config.toml
tokenizer = "char"
vocab_size = 32
loss = "softmax"
text_encoder_head_dim = 48
text_encoder_parallel_block = false
init = "torch_default"
eps = 1e-08
Rows from block 7 of the audio encoder of a small contrastive audio-text model, named by matrix and row number. Rows with one number belong to one neuron. Each number is 128 + 32 x the weight over its row's rms, rounded and kept within 0 to 255. All counts start at 0.
Before each neuron's rows are labels from the 100 clips, of 14976, where the neuron reaches its highest value: "responds to" is what is common among them; "loudest band" is the band of the loudest frequency at the time of the peak. Only what is clearly more common there than usual is listed. The data: read English sentences (LibriTTS-R).
# fc1: MLP up (encoder.blocks.7.mlp.fc1.weight, 1280x320), inputs 0-106
# fc2: MLP down (encoder.blocks.7.mlp.fc2.weight, 320x1280, transposed), outputs 0-106

responds to: voice: male
loudest band: 500 to 1000 Hz
fc1.753 [103  92 124 120 134 109  76 148 115 117 115 105  99 127 155 148 145 143 180 144 177 141 120 129 138 114 101 106 173 138 168 140 202 120 118  92 124 140 127 103 109 128 131 112  83 135 157 139 116 137 213 144  62 103 161 146 133 101  96  90  37 140 144  71 147 123  91  89 135 132 109 119  86 107 150 170 155  98 187 140  95 144 191 101 120 114 174 141 133 120 171 208 118 185 179 135 119 115 138 119 136 136 129 128 101 142 144]
fc2.753 [167  99 154 175 134  76 117 137 200  93 125  84 137 122 162 109  87  99 113 144 139 147 110 164 116 119 113 156 151 154 135 119 166 120 121 137  34 176  81 123 105  90  79  96 125  95 201  99 113 129 136 125 112 132 198 120 113 116 180 149 154 204  84 183 156 163 129  91 136 162 100 150 119  92 115 136  98 115  59  80  92 130 115 111 134 171 180  77 148  80 104 100 156 158 193  83  84 133  53 138  90 162 151 134 150 139 115]

responds to: the word "she"
loudest band: 2000 to 4000 Hz
fc1.59 [ 88 124 177 128 113  88  92  77 122 124 138 119 109 116 160 135 193  82  95  85 102 154  73 115  85  89 167 174  83 217  83  92 135 127  71 129 168 173 129  50 134 158 112 174 159 141 134 117 114  88 114 175 142  93 134 119 111 147 169 107 158 162 153 140 132  70 138 179 147 108 102 115 157 139 122 100 118 142 112 105 165 113  99 130 116  97 115  77  93  84 121 146 146 145  82 166 120 224  98  92  98 113 188 156 149 102 150]
fc2.59 [188 121  97 124  86 161 113 131 130  63 101 183 148 156  88 124 107 169 135 162 165 124 174  84 127 112 176 134 184 156 147  68 153 118 146 152 133 123 140 149 153 139 115 148 103  84 126 140  97 130 113 148 133  86 147 180 174 105 122 111  71  93  81 149 127 176 135  95 172 113 135 131 126 136 192  85 146 160 107 129 167  86 105 123 149 123 146 115 137 159 138 234 190 126 185 117 105 165 204 115 150 106 124 104 112 147 123]

responds to: the word "you"
loudest band: 250 to 500 Hz
fc1.348 [ 64  82 149 142 114 120  24  86 165 131 155 158  91 166 114 162 155  96 146 142 128 123 109 118 156 100 161 206 118  90  96 127 114  96 151 163 177 131  69 109 143 159 133  99 157 169 161  67 187  91 105 152 144 102 192 103 103 113 108 104 126 176 109  85 130 101  92 156 104  58 115 108 159 136 114 141  61 132 106 106 119  88  99 135 127 107  92 138 139  95 100 105 122 149  60 145 151 112 144  90  82  96 147  65  89 127 128]
fc2.348 [145 144 187 167 158 182 194 108  99  67 127 161 112  77 124  61 187 165 142 167 129 106 192  88 151 113 138 131 158 138  98 104  92 113 127 114 114 135 119 147 148 135 153 105  92  70 129 184  98 131 108 132 131 131  64  85 153 110 118 145 108 129  95 176  88 116 172 144 117 142 136 162  97  92 137 135  96 122 138  85 139 133 103 106 154 112 120  88 133 156 170 174 125 109 144  76 142 103 170 111 160  98 139 182 104  65 118]

responds to: voice: male
loudest band: 250 to 500 Hz; 500 to 1000 Hz
fc1.67 [111 130 129  99 155 169  96 160 126  93 109 148  78  95 138 110  99  90 116 146 132 121 163 143 233 113 136 134  94  80 135  55  95  94 111 151  53 150 123 172 164 140  66 114 134 137 107 135 187 134 221 132 113 172 132 198 131 149 146  77 124 140 156  96  97 158 144 133 127 124 126 116 125 139  78 125 181 158 125  97 138 135 137 198 134  94 112 146 129 193 134 160 144 111 157 101 133 108  91 142 103 196 125 153 127 157 144]
fc2.67 [114  79 133 133 210 147  94 201 168 111 130  81 168 135  49 169 134  96  84 115 152 132 162 138  75 112 140  97 156 127 207 148 127 126 115 136  66 129 124 167 145 185  91  79 151 159 107 132  82 139 114 150 147 144 177 134 130 122 150  75  84 124  71 104 110 154 102 112 119 171 109 206 108  80 133 109 134 124 154 139 113 102 138  81  96 176  87 123 117 144 117 104 101 141 170 122  75 143  86 146 110 135 130 116 130  73 120]

responds to: voice: male
loudest band: 250 to 500 Hz; 500 to 1000 Hz
fc1.749 [179 138 137 129 152 100 121  87 173  96 117 137 115 115  95  91 210 126 152 136 121  97 123 174 150 141 109 196 134 129 121 237 147 132 146 105  69 112 139 149  93  90  95 131 168 110 160 106  78  85 163 148 166 135 143  92 166  84  96 133 105 145 164 175  61 119 105 116 137 150 137 121 109 123  53 134 129 121 152 118 120  88  91  99  90 166 120 107 170 159 153 146 156 130 177 163  57 122  79  99 122 153 107 101 138 180 148]
fc2.749 [172 107 108 185  62 106 138 117 135 150 188 108 136  99 149 145 159 112 117 104 115 124 127 166  99 110 122  87 171 128 135 158 139  83 163  99 189 135  79  93 139 139 161 127 135  97 132 140 215 110 129 110  61 130  85 127 110 131 123 104  71  99 126 117 144 150 155 123 150  91  60 100 107 113 176  93 137  70 187 129 176 152 109 122 116  94 170 142 153 125 110  64 128 146  88 165 144  98 133  96 133  65  78 106 110 142  78]

responds to: voice: female
loudest band: 250 to 500 Hz
fc1.552 [167  38 130 125  85 155 138 130 119 124 140 136 124 149  80 155 141 103 153 118 187 121 151 108 142 123 102 152 157 129 110 107 145 109 126 158 110 124  83 101 157 104  98 134  98  47 146 149 100 139 108 143 108  54  86 113 149 130 127  65  37  96 149 145 148 101 170 143 103 115 134 139 161 129 107 112 132 145 112 134 116 107 175 125  91 105 138 155  98 112 163 135  78 148 166 168 194 152 126 120 155 107 147  80 169 197 129]
fc2.552 [111 123 135 144 127 169 111 103  76 107 150 150  95 114 102  93 154 122 131 136 116  82 155  82 160 156  95  85 139 137  87 144 105 135  66 124  53 168  53 229 147 151  94 127 137 120  83 106 136  99  85 108 117 149 147 104 129 150  99  49  94 120 181  59 138  76 170 171 112 162  84 140 112  75 133 153  85 120 129 135  96 158  92 210 107 136  95  86 163 123 145 140 113 155 171 137 110 179 139 101 139 172 141  99 172 146 108]

responds to: voice: male
loudest band: 250 to 500 Hz
fc1.531 [152  81 128 110  55 117  92 126 115 104 147 113  73 134 130 117 116  99 154 137 152 148 130 117 127 134 171 162  96 122 155 122  79 116 182 138 242 192 162 201 153 153 141 147 159 166 131 131 149 118 164 158 150 100 173 105 112 121 165 132 115 149  94 110  76 109 142 155 163 164 150 106 145 207 144 116  93 128 112 173 163 171 137 166 102  88 150 153  80 116 167 171 100 107 102 174  82 153 116  90 125 137 172  98 162 137 138]
fc2.531 [129 144 137 121  85  98  88  88 120 155 113 183 131  77 152 175 163 192  98  72 105 127 145 132 116 139 115 111 155 169 183 142  81 135 136 113  94 134  83  75 107 146  93 178 148 155 121 164 178 128 134  95 124 157  61 140 165  67 124 114 146 180  92 110 136 129  93 117 175 115  71 139  53 113 125 152  90 111 240 126 137 124 113 117 134  98  97 108 152 178 149  74 148 116 137  96  48 148 162 113 151 162 140 123 106 146 130]

responds to: the word "said"
loudest band: 500 to 1000 Hz
fc1.308 [ 94 110  88 151 140 144  81 131 126 112 130 140 122 155  82  94 165 121 126 108 166 103 134 174  57 103 213 230 139 116 106 133  84 156 145 115 108 169 170 146 148  99 142 124  71 121 111 118 108 132 134 139 153 167 169 111 157 167 115  70 136 207 152 174 152  82 110 200 111 136 119 118 137  82  87  83 141 191 104 120 121 168 127 137 108 158 132 140 101 113 159 133  76 153 105 109 119  61 110 100 112 141 124 122  99 113 111]
fc2.308 [101 183 155  95 151  50 101 147 113 149 179 193 154 135 153 145 113 144  78 154 136 116 115 134  70 165  78 121 135 117 146 186  77 134 129 178 144 152 125 142  60  82 128 175 136 166 171  96  97  68 114 162 121 137  54  94  97 101  69 111 122 159  80 112  95 137 189  92 131 126 105 113 105 114 123 101 139 106 193 107 171 103 109 117  76  54 110 142  98 104 112 131 103 118 150 121 105  93 122 165 152  51 122 141  96 116  92]

responds to: voice: female
loudest band: 250 to 500 Hz
fc1.403 [128 144 149 103 101 118  81 146 164 147 145 140 149  94 140  65  95 113 111 112 109 137 174 146 167  83 141 144 128 106 144 133  74 113 152 110  96 145  84 153 101 131 156 108  98 174 147 139 140  85 129  76 150 113 171 161  98 141 182 118 134 179 156 104 147 100 132 135 115 178 118 101 102 169 101 128 103 152 105 122 179 164 111 157 152 182 179  81  70 128 112 187 201 175 140 132 132 191 129 117 110 127 122 110 168 123 131]
fc2.403 [113 108 161 109 149  91 103 140 142 135 136 115 110 133 136 127 139 136 117 149 150 143 196 137 154 122  98 109  96 152  70 148 127 153 124 148 114  75 126 102 115  72  61 155 115 139 134 159  95 170 100 143 107 125 102 180 127 136 147  76 131 152 105 128 149 104 211 145 132 165 128  59 105  79  75 129 182 160 173 146 140 105 104 131  93 155  99  96 159 138 185  50 166 156 113 121 170 133 125 134 115 119 123 143 120 142 190]

responds to: the word "was"
loudest band: 250 to 500 Hz
fc1.279 [ 70 169 128  69 121 166 134  77 108 101 124  78  83 145  81  96 146 129  99 136 108 148 169  74 173  97 148  92 119 106 160 141 121 104 115 111 137 151 115 122 154 160 111 153 113 193 112 100 153 133  53 156 195  60 141  80 135 100 133 214  54 225 132 131 126  89  96  96 146  99 114 124 118 111 117 149 127 125 108 186 156 149 102 137 100 112 166 158  96  91 148 156  92 147 134  85 100 121 128 112 114 200 120 118 175  79 156]
fc2.279 [120  93 161  94 202 112 106 135  59 120 179 134  89 109 182 128  91 130 139 125 156 105 137 135 107 151  78 125  69 161  95 104 104 127 134 127 130 106  74   0  57 129 123 143 108 102 114 123 145  74 154 152 180 135 138 121 134  89 116  98  80 144 178  69 129 109 106 133 127 124 140  97 141 176 158  98 141 168 112  90 212 110 158 107 110 130 149  97 148 164 158 117 123 132 118 153 150  52 126 112 135 132 107 145 104 123 124]

responds to: the word "the"
loudest band: 250 to 500 Hz
fc1.508 [189 124 147 129 136 222 123 150 142 132 119 130 116 188  68 125 146 127 138 106 170 124 115  79 150 104 127 182 129 109 127 114 165 149  97 127 132  95 209 152  79 144 139 113 118 128 126 132 155 145 100  87 126 108 110 154  82  73  65 115 110 179 173 163 137 164 128  85 168 138  77  78 141 129 111 159 134 183 118 178 148 142 100 125  93  87 117  93 152 131 134 152 142 138 123 141  93 127  98  89 136  87 116 159 118 164 120]
fc2.508 [167 177 108  92 152 115  87 207 138 140 174 131 117  97 122 158 124 177 132 127  89 134 141  97  91 104 148 101 181 162 124 147 140 176 129 108 163  51 107 191 103 128 146 124 155 142 154 154 124 143 115 127 117 147  83 159 121 128 102 126 137 107 106 152 170 141 135  94 125 148 189  97 129 152 108 139 154 164 147 124 153 130  84 114 139  83 101 115 168 133 130  37 110 100  59 132  40 162 112 107 131 140 117 142 108 146  84]

responds to: the word "was"
loudest band: 250 to 500 Hz
fc1.265 [157  94 161 127  96 161 129 118 127 121 145 149 101 143  73 175 120  91 120 116 182 156 164 127 184  93 121 134 157 157  93  79 184 122 141 132 118 144  88 116 155 132  97 130 109  97 122 133 114 175 121 164 113 103 129 139  55 191 113  27  77  51  42 101 152 126 124 190  97  91 112 109 132 134 170 139 128 161 132 162  99 113 123 186 108 106 101 136 119 112 127 175  74 144 120 168 124 154 138 125  93 142 160 116 110 102 113]
fc2.265 [109 107 137 105 155 124 104 112 144 102 142  42 117 134 155  81 116 147  85 106 212  88 146  94 123 128  92 139 173 143 186 114 148 132 128 156 136 133 131 167 108  52 171 185 126 132 142 117 134 133 118 149  95 138 163  95 138 125 155 102 124  92 184 125 140 196 164 141 122 142 124 120 134 132 114 105 132 107 161 165 153  92 105 182 112 128 133 122 110 131  86 118 158 135 137 119 141 159 122  75 145 106 105  90 123  90 112]

responds to: the word "you"
loudest band: 250 to 500 Hz
fc1.77 [112 174 130 145  59  60  64 172 129 103 101 115 152 110 116  98 156  94 144  93  87 153 137 120 161 127 133 122 140 186 143 110 137 135 128 145 139 150 170 155 159 165 114 146 197 142 142 111  83  77 213 115 144 115 118 131  92 121 109 133 180  89 177 116 173 101 108 175 103  86 126 160  81 161  78 110 149 106 183 138 128 150 149 150 152  34 144 114 130 124 136 168 111  97 126 114 131 129 138  91 120 106 150 133 147 141 133]
fc2.77 [137 118  91  94 125  90 132 137 124 115 176 134  94 184  85 137 109  86 101 146  94  88 138 209  73 126 119 122 110  71 137 115 118 161 121 159 189  76  94 160 144 149 137  92  76 145 128 130 153  78  96 165 118 126 148  83 171 125 149 184 156 132 119 126 171 102 132 165 150 139 130 141 126 162 147 150 139 137 179 121 125 125 171 196 130 129 146 176 128 155 127 115 111 114  51 106  96 106  79  76 120 148 118 166 124 158 138]

responds to: voice: male; the word "with"
loudest band: 250 to 500 Hz
fc1.574 [111 160 155 140  73 160 174 119 177 106 196  90 120 119 146 114 151 115 167 126 161 137 148 126 167  23 139 130 144 213 113 147 164 115 113 118 137  82  56 113 131 143 116  76 104 135 166 127 129 176  73 129 145 161 123 115 158 125 107  43  70 155 123  89 134 172 185 166 158 151 163 139 143 129 105 150 186  91 160 135  96 102 149 186 137  89 113  94 138 119  95  98 121 123 148 129 121 116 118 121 110 199 115 104  98 152 129]
fc2.574 [136 104 140 105 160 107 134  83 137 109  41 137 137  73  94  97 119 208  93  94 101 153 111  94 133 116 124 133 165  96 110  81 146 142 158  93 172 130  92 100 144 159 175 118 151 156  89 116 115 148 134  80 134  95 118 108 114 164 123  98 130  71 121  99 148 103 153 142 124 127 100 161 120 103 137 158 140  90 179 117 141 139 107 204  82  94 142  82 142  80 146 188 107 144 154  94  64 145  65 126 130  92 117 126 100 110 100]

responds to: voice: male
loudest band: 250 to 500 Hz
fc1.563 [ 83 182 120  87  77 156  93 144 129 145 176 111 134 124 161  93 190 140 121 120 186 119  79 152 176  95 162 106 113 165 127 125 164 107 146 102  77 127 120 182 144 116 107 119 138 138 138 114 116 102  94 125 182 146 123 104 175 119 118  50 113 165 144 117 140 101 124 192 116 153 148 142 167 147  86 129 114 104 102 145 205 171 134 144 121 111 126 167 106 156 111 135 112  97 206  64  83 136 119 122 136 134 142 134 110  79 131]
fc2.563 [110  98 124 154 170 141 134 165  68 172 100  95 118 145 210 109  90 113 135  93 137 139 130 132 144 204 137 170 160 104 143  73 174 125 116 145 185 159 141  52 130 135 175 108 105 129 168 152 100 156 135 174  96 132 146 139 119 123 167 109 107 106 136 129 114 138  91 207 126 116 161 127  41 140 134 126 112 106 113 123  89 124  56 149  78 116 190 131 126  52 148 154 143 153  95 105 159 157 143 149 161  94 143 111 134 178 124]

responds to: voice: female
loudest band: 500 to 1000 Hz
fc1.117 [127 136  99 127 142 125 186 151 102  60 112 145 151 123 163  86 158 114 126 123 238 147  93 123 112  77 142 234 171 127 145 142  91  87  80 134 118 128 189 110 123  95 176  60 117 186  97  94 131  92 147 106 139 142 145 111 107 167  97  88 160 168 137 136 127 153 175 163 173 121  97 105 135 127  81 118 149 131  83 103 102 168  72 131 100  98 158 114  89 115 163 201 134 186 138 170 139 174 103 120 116 119 125  66 132 126 136]
fc2.117 [169 175 147 102 177  81  92 128 167 176 191 174 105  75  77 114 124 167 133 142  17 139 153 142 145 131  86 122 118 177  65 160 108 167 103 175 209 105 167 175 120 114  59  87  95 144 123  91  85 137 101 102  96 146  77 112 111 108 201 108 122 106 112 121 141  76 123 124 150 113  88 127 120  99  51 182 153 166 172 122 116 154 155  82  93 113  79 117 154 156 143  60  98 127 126 132 138 144  31  51 120 150 112  89 115 145  78]

responds to: voice: male
loudest band: 500 to 1000 Hz
fc1.431 [116  91 114 124 114 167  33 128 159 148 129 124  61 142 136 132 154 118 149 125 153  98  81 141 110 152 109 163 130 116 101 115 191 125 192 127  96  89 115  95 123 120 168 134 124 130 122 127 135 170 238 153 125  94  94 104 122 120  98 115  93 139 131 116 133 144 159 104 110 120 196 125 105 109 149 131 118  70 159 109 100  84 198 174 121 117 141 167  88 102 144 168 150 144 156 151 101  80  98 112 147 109 150 121 117 173 165]
fc2.431 [182  89 105 116 111 155  56 114 143  83 109 108 141 138 147 140 114 116 124  82 143 121 140 162  77 125 151 161 132 118 140 141 137 116  94 120  82 147  98 121 142  94 151  81 145 124 171 129 156 132 166 137 142 174 210 129 135 121 157 194 149 166 154 142 149 175 137 138 150 151 124 182 104  97 198 100 146  85  85  89 102 114 121  80 150 174 146 128 141 110 114 171 159 150 128 135 104 149  53 164 125 143 107 159 140 105 160]