config = dict(
    spec_augment=False,
    loss='softmax',
    embed_dim=384,
    encoder_norm_position='pre',
    text_encoder_mlp_ratio=4,
    text_encoder_parallel_block=False,
    text_encoder_positions='sincos',
    residual_init='none',
    eps=1e-08,
    max_precond_dim=1024,
    adamw_weight_decay_other_params=0,
)
Rows from block 7 of the audio encoder of a small contrastive audio-text model, named by matrix and row number. Rows with one number belong to one neuron. Each number is 50 + 10 x the weight over its row's rms, rounded and kept within 0 to 99. All counts start at 0.
After each neuron's rows are labels from the 100 clips, of 14976, where the neuron reaches its highest value: "responds to" is what is common among them. Only what is clearly more common there than usual is listed. The data: read English sentences (LibriTTS-R). In brackets: how many of the 100.
# fc1: MLP up (encoder.blocks.7.mlp.fc1.weight, 1280x320), inputs 0-106
# fc2: MLP down (encoder.blocks.7.mlp.fc2.weight, 320x1280, transposed), outputs 0-106

fc1.246:57 50 55 48 45 35 49 36 46 46 57 48 54 69 52 49 44 55 52 44 54 37 42 51 41 44 61 41 53 50 60 34 37 49 54 49 49 57 92 58 37 61 57 40 52 44 43 41 33 42 61 64 38 43 59 52 45 47 35 55 82 23 35 54 65 34 53 66 43 66 48 54 57 55 47 48 63 44 46 60 44 57 48 59 47 50 46 51 43 52 50 61 47 69 42 42 59 58 47 27 51 40 43 66 61 38 43
fc2.246:53 52 59 55 61 68 60 50 51 51 49 45 43 45 51 62 53 48 45 60 48 48 62 57 43 51 28 37 61 36 32 53 51 42 62 50 67 36 48 50 48 44 66 31 40 50 54 40 48 59 56 59 62 42 53 37 52 38 56 74 67 57 38 27 42 34 70 51 51 72 44 44 55 55 64 59 48 33 40 46 55 67 47 55 47 36 47 50 46 40 42 57 55 65 26 40 40 68 70 47 49 62 60 55 40 47 52
responds to: voice: female (83)

fc1.456:54 62 49 55 39 69 67 51 41 35 58 48 27 45 43 55 87 60 53 57 40 37 61 47 67 48 62 46 56 44 46 50 53 63 45 24 29 40 40 57 61 55 39 52 54 54 45 32 39 42 41 43 60 48 52 54 61 56 35 41 38 52 38 54 49 49 52 63 50 53 56 47 46 57 51 55 41 47 47 53 47 54 67 59 49 49 58 51 33 49 34 48 52 53 50 36 50 57 50 49 47 76 49 50 49 41 32
fc2.456:48 32 48 40 47 39 63 60 30 51 23 41 60 66 75 45 32 55 58 48 53 55 52 44 44 44 49 39 61 56 42 34 59 56 46 53 58 42 59 43 41 46 54 54 53 47 54 52 46 51 50 60 51 52 53 45 65 49 64 29 54 42 50 34 47 63 67 50 46 58 60 42 39 63 56 44 54 59 67 71 60 45 53 61 47 53 50 47 47 31 52 50 60 37 33 46 42 32 45 43 45 52 54 52 37 61 48
responds to: voice: male (82)

fc1.2:52 42 55 23 28 54 36 42 40 60 57 50 48 47 46 46 58 39 49 56 34 52 45 40 59 36 68 57 63 46 33 44 67 58 38 53 38 54 58 41 57 49 60 18 33 65 42 60 39 43 78 55 62 52 51 59 53 55 54 38 33 56 52 51 32 38 54 33 35 51 46 54 53 49 53 61 61 51 46 45 32 63 45 51 49 44 36 45 38 80 62 40 55 53 46 64 47 56 55 59 56 48 45 61 40 58 45
fc2.2:44 44 36 52 56 47 53 52 69 53 58 46 43 61 64 36 50 56 54 44 61 47 63 63 56 61 44 18 36 48 47 34 48 52 49 54 49 40 26 61 50 43 53 56 58 24 38 56 45 47 52 45 48 42 40 49 43 43 33 58 46 45 37 28 57 65 51 48 53 47 39 61 50 48 61 48 53 35 54 51 64 44 57 49 51 33 70 38 47 61 43 59 43 50 49 50 48 44 56 38 42 46 49 58 54 48 59
responds to: voice: male (83)

fc1.211:43 57 47 80 46 66 50 50 68 71 56 52 61 51 50 39 58 52 59 67 59 41 46 56 79 43 75 56 45 57 44 53 60 58 58 45 46 49 45 51 50 42 43 36 51 40 51 34 41 41 67 42 64 56 58 58 56 48 45 41 39 55 68 51 50 28 48 38 59 55 51 57 47 58 42 48 40 67 45 51 47 27 38 45 36 33 55 54 49 39 69 68 30 54 53 55 47 48 61 40 54 45 49 49 50 49 51
fc2.211:54 40 48 56 57 57 74 47 75 50 33 54 49 45 43 55 53 49 45 63 37 48 47 25 49 46 52 46 58 73 38 43 58 53 66 39 48 60 41 67 45 39 31 45 45 41 42 47 45 50 53 42 62 45 37 44 54 43 58 69 45 44 82 58 54 75 52 48 41 63 57 37 36 52 50 56 58 38 54 49 51 53 55 45 63 64 49 62 52 30 40 49 54 60 70 44 46 56 48 51 47 47 44 51 39 46 37
responds to: voice: male (74)

fc1.384:54 43 50 54 60 59 60 53 64 50 62 61 51 53 44 44 46 49 55 49 59 74 64 41 29 43 54 64 46 62 53 48 59 58 56 38 53 32 55 57 40 37 41 44 50 36 52 35 46 54 71 38 77 61 52 33 42 45 51 46 64 55 63 29 40 54 39 56 40 53 52 31 41 60 16 38 64 60 62 47 44 49 42 49 54 38 52 31 45 33 54 61 51 56 48 46 43 54 54 47 40 30 54 39 53 40 45
fc2.384:46 47 66 54 60 44 55 65 71 42 49 64 51 48 51 65 56 57 47 41 36 41 43 60 35 63 49 31 32 46 41 54 51 39 49 55 64 30 79 52 43 43 31 67 59 57 66 44 65 33 61 53 50 62 55 45 46 43 52 67 60 50 48 50 48 39 61 47 56 44 41 32 52 47 50 59 33 46 64 45 39 38 53 52 38 49 48 61 48 35 37 24 31 47 27 48 66 54 48 34 60 49 47 54 39 48 63
responds to: the word "i" (47); the word "said" (26)

fc1.503:52 63 46 32 52 64 56 50 54 36 52 57 46 52 52 37 50 35 53 48 58 69 38 43 33 37 54 66 59 43 37 67 53 43 32 41 46 43 67 62 62 58 61 47 60 49 37 73 42 45 42 65 48 42 34 71 51 47 53 42 40 51 60 59 49 51 60 31 42 60 29 41 27 59 53 47 52 55 46 61 72 52 49 51 53 50 49 64 52 50 19 49 59 40 38 49 52 78 52 22 57 51 47 47 57 47 39
fc2.503:53 50 50 39 43 59 42 80 66 61 46 31 61 46 32 61 45 38 44 40 23 41 48 41 56 47 47 69 44 58 49 41 52 47 42 34 35 70 53 47 33 44 54 47 43 50 50 55 46 42 44 62 41 55 50 57 45 38 51 47 57 39 31 61 47 39 48 47 54 49 53 46 48 53 43 25 46 56 59 50 40 46 42 56 38 46 47 52 43 45 51 51 58 62 42 57 54 63 46 55 41 62 52 44 47 49 50
responds to: voice: female (82)

fc1.666:53 59 55 53 51 40 39 51 53 60 48 38 66 27 60 25 41 54 52 39 60 61 70 34 62 41 40 32 51 71 79 68 42 44 50 42 41 39 40 49 61 68 44 39 54 52 43 50 33 38 47 54 50 47 54 32 40 56 47 45 56 67 49 36 52 48 40 48 30 63 30 46 63 46 36 61 47 42 59 31 56 47 57 51 44 38 55 37 38 48 59 54 42 51 30 35 78 29 52 52 51 39 44 43 46 46 43
fc2.666:48 52 57 47 47 62 69 52 56 52 63 70 50 44 32 40 47 56 47 59 45 58 48 55 58 51 51 52 63 60 47 62 53 43 46 56 46 38 64 54 55 41 43 35 42 56 53 47 42 57 48 49 43 43 53 50 53 59 41 72 47 38 52 50 58 37 47 44 68 56 50 43 43 47 50 40 43 41 34 20 41 41 45 62 47 50 62 46 45 36 54 28 41 47 59 44 58 64 34 45 40 49 43 52 50 50 34
responds to: voice: female (79); the word "said" (41)

fc1.147:51 73 50 43 41 64 51 61 53 42 35 47 26 39 56 52 93 52 51 55 38 48 43 44 60 31 60 51 45 46 40 53 54 60 62 44 36 57 43 54 53 40 51 43 39 61 17 30 50 46 37 41 63 57 51 36 58 61 32 56 42 57 48 51 51 44 63 69 43 46 54 41 40 40 54 47 46 34 52 54 52 55 58 54 51 48 58 48 49 49 52 63 59 45 45 35 49 66 47 55 50 58 62 44 58 49 46
fc2.147:56 39 55 49 32 48 53 56 24 60 36 50 54 60 78 45 33 49 51 60 62 54 39 44 49 59 49 55 65 59 48 35 35 58 41 55 60 53 53 25 43 47 46 59 59 47 44 65 47 51 49 67 54 50 54 46 62 42 51 38 58 53 63 27 37 56 57 42 47 49 51 57 49 55 60 48 52 56 69 66 54 49 60 53 59 56 61 51 55 38 59 53 50 37 25 47 51 44 70 43 46 61 51 47 44 66 53
responds to: voice: male (83)

fc1.656:50 55 46 69 51 64 37 62 62 68 53 30 76 45 50 46 62 55 67 54 61 63 41 67 67 59 63 49 48 61 37 40 55 67 70 41 39 40 51 51 43 27 38 55 36 52 54 51 40 42 68 46 66 58 53 53 59 43 38 42 44 54 64 56 57 53 52 39 49 53 56 38 72 68 40 36 46 56 52 55 44 52 45 44 44 41 46 44 40 47 52 50 37 57 38 47 60 42 38 35 49 51 52 52 47 43 39
fc2.656:43 48 53 54 63 50 51 63 47 31 39 46 50 41 38 69 35 56 46 47 41 52 54 17 32 57 56 50 65 63 36 38 53 57 51 43 49 65 29 59 45 50 37 54 41 49 40 45 57 64 41 41 50 51 51 46 53 50 36 51 48 59 54 41 41 30 37 69 43 40 43 37 44 55 42 60 61 48 60 55 43 43 57 47 70 51 47 48 53 35 56 40 53 53 43 41 54 81 59 52 53 43 43 37 56 46 56
responds to: the word "his" (25)

fc1.580:50 59 51 56 44 61 50 68 70 48 41 43 67 45 54 67 61 53 43 64 56 53 24 47 50 48 55 60 45 48 48 35 67 53 61 56 42 47 57 65 60 46 55 60 49 34 37 38 38 59 61 50 41 51 61 56 67 61 32 34 40 39 42 48 57 39 56 35 66 65 59 65 61 39 60 51 34 63 51 46 48 46 45 45 45 23 41 49 41 56 55 68 34 45 54 35 66 48 53 35 62 38 36 56 54 69 47
fc2.580:46 52 52 57 76 60 49 52 72 40 31 42 52 50 64 58 51 55 45 54 50 40 54 07 35 47 45 67 45 50 32 47 57 53 49 44 56 49 51 55 43 49 34 59 41 63 46 45 56 49 50 48 51 59 41 50 49 50 60 54 40 53 78 56 43 44 46 64 44 52 53 57 62 57 56 57 57 45 69 73 60 50 49 47 44 49 55 53 52 71 49 48 65 49 37 56 70 75 57 56 51 55 57 58 42 55 52
responds to: voice: female (79)

fc1.568:46 43 41 49 45 54 43 60 53 57 59 54 63 66 51 48 50 48 55 44 32 56 68 38 60 36 35 41 57 53 52 55 42 51 56 43 46 53 49 48 48 57 31 43 35 68 42 34 51 47 54 55 61 57 54 60 41 41 56 39 75 39 60 43 53 52 29 62 40 56 42 50 44 56 37 47 60 37 49 52 58 49 53 67 54 41 51 55 42 57 60 46 51 52 52 27 36 42 42 59 37 55 54 56 31 38 47
fc2.568:52 51 57 32 55 56 46 69 52 55 55 62 43 54 39 64 44 59 49 52 63 61 38 63 41 48 52 51 55 41 43 48 50 49 44 51 43 35 42 66 62 42 56 28 39 53 54 41 35 44 46 53 58 49 85 45 46 58 58 67 54 51 59 47 54 33 29 54 38 59 33 36 47 45 52 46 49 53 32 39 54 50 58 45 45 63 60 48 48 43 43 40 63 54 54 42 65 60 50 49 35 61 54 54 35 54 47
responds to: voice: female (88)

fc1.522:37 44 54 44 50 74 54 42 48 39 53 43 39 53 54 54 39 80 44 45 45 48 36 59 57 35 31 80 42 52 48 45 49 37 72 48 55 58 63 83 44 42 31 43 50 66 45 36 30 48 64 48 98 52 41 50 61 41 60 35 51 45 52 73 49 60 55 52 55 57 57 41 33 45 50 55 44 40 57 46 50 61 31 61 39 48 39 39 57 41 49 64 41 48 46 54 61 50 47 47 49 45 52 54 60 44 43
fc2.522:61 63 57 43 42 54 37 46 54 70 66 63 44 68 67 62 45 60 48 63 62 45 57 53 30 58 66 53 60 65 36 49 56 62 41 65 45 32 50 55 41 55 72 44 61 43 43 55 45 51 58 51 72 63 44 37 60 45 36 38 70 49 36 35 54 54 42 55 43 65 42 47 68 75 47 22 33 39 43 52 65 52 48 46 43 50 57 62 43 50 65 47 53 56 50 48 49 52 53 56 40 51 52 38 39 55 35
responds to: voice: male (74)

fc1.329:36 49 57 43 46 60 40 41 65 50 53 56 47 39 64 43 55 56 46 51 46 55 37 46 53 37 45 46 63 47 46 27 67 53 48 45 40 48 51 55 65 38 46 69 48 48 59 50 51 61 53 48 54 50 62 57 58 72 38 44 53 55 66 42 66 65 61 48 50 68 55 47 65 40 42 68 51 70 47 53 44 38 48 54 45 19 49 49 32 52 58 45 32 62 66 56 72 48 60 50 55 53 56 46 52 72 48
fc2.329:44 41 47 37 79 49 52 58 69 54 43 54 47 49 47 77 45 42 44 50 61 55 49 08 35 48 46 52 54 50 49 45 56 47 54 58 32 50 66 60 46 55 28 57 46 58 48 54 54 49 44 37 51 57 45 46 49 54 44 51 42 52 84 41 38 50 40 59 46 51 47 48 48 49 54 48 46 46 45 76 54 36 65 46 58 41 51 57 51 69 49 62 63 47 53 51 83 72 65 56 53 62 36 61 53 53 51
responds to: the word "his" (25)

fc1.29:46 49 56 26 49 56 31 46 50 45 53 45 44 74 68 39 66 45 50 56 62 52 48 56 50 47 57 59 51 55 48 54 47 42 35 38 56 34 48 46 37 54 42 36 33 69 39 37 45 50 65 57 50 49 54 60 57 48 45 49 23 52 60 45 57 49 44 33 55 47 47 57 40 60 49 63 31 52 56 47 36 48 42 39 30 39 51 59 48 64 50 49 44 47 54 53 58 51 36 34 42 59 50 40 54 57 63
fc2.29:72 67 45 44 62 55 40 54 62 43 65 43 55 44 63 57 46 64 48 54 57 43 44 40 45 42 46 46 65 52 36 53 56 51 50 40 51 56 48 61 55 40 58 40 42 56 51 44 35 44 55 75 44 43 41 50 45 71 57 51 54 54 34 67 51 44 39 69 59 40 31 55 47 63 64 43 46 13 48 52 49 41 47 58 53 45 61 56 48 63 55 53 54 61 52 64 63 62 50 55 51 23 53 57 56 45 49
responds to: voice: female (85)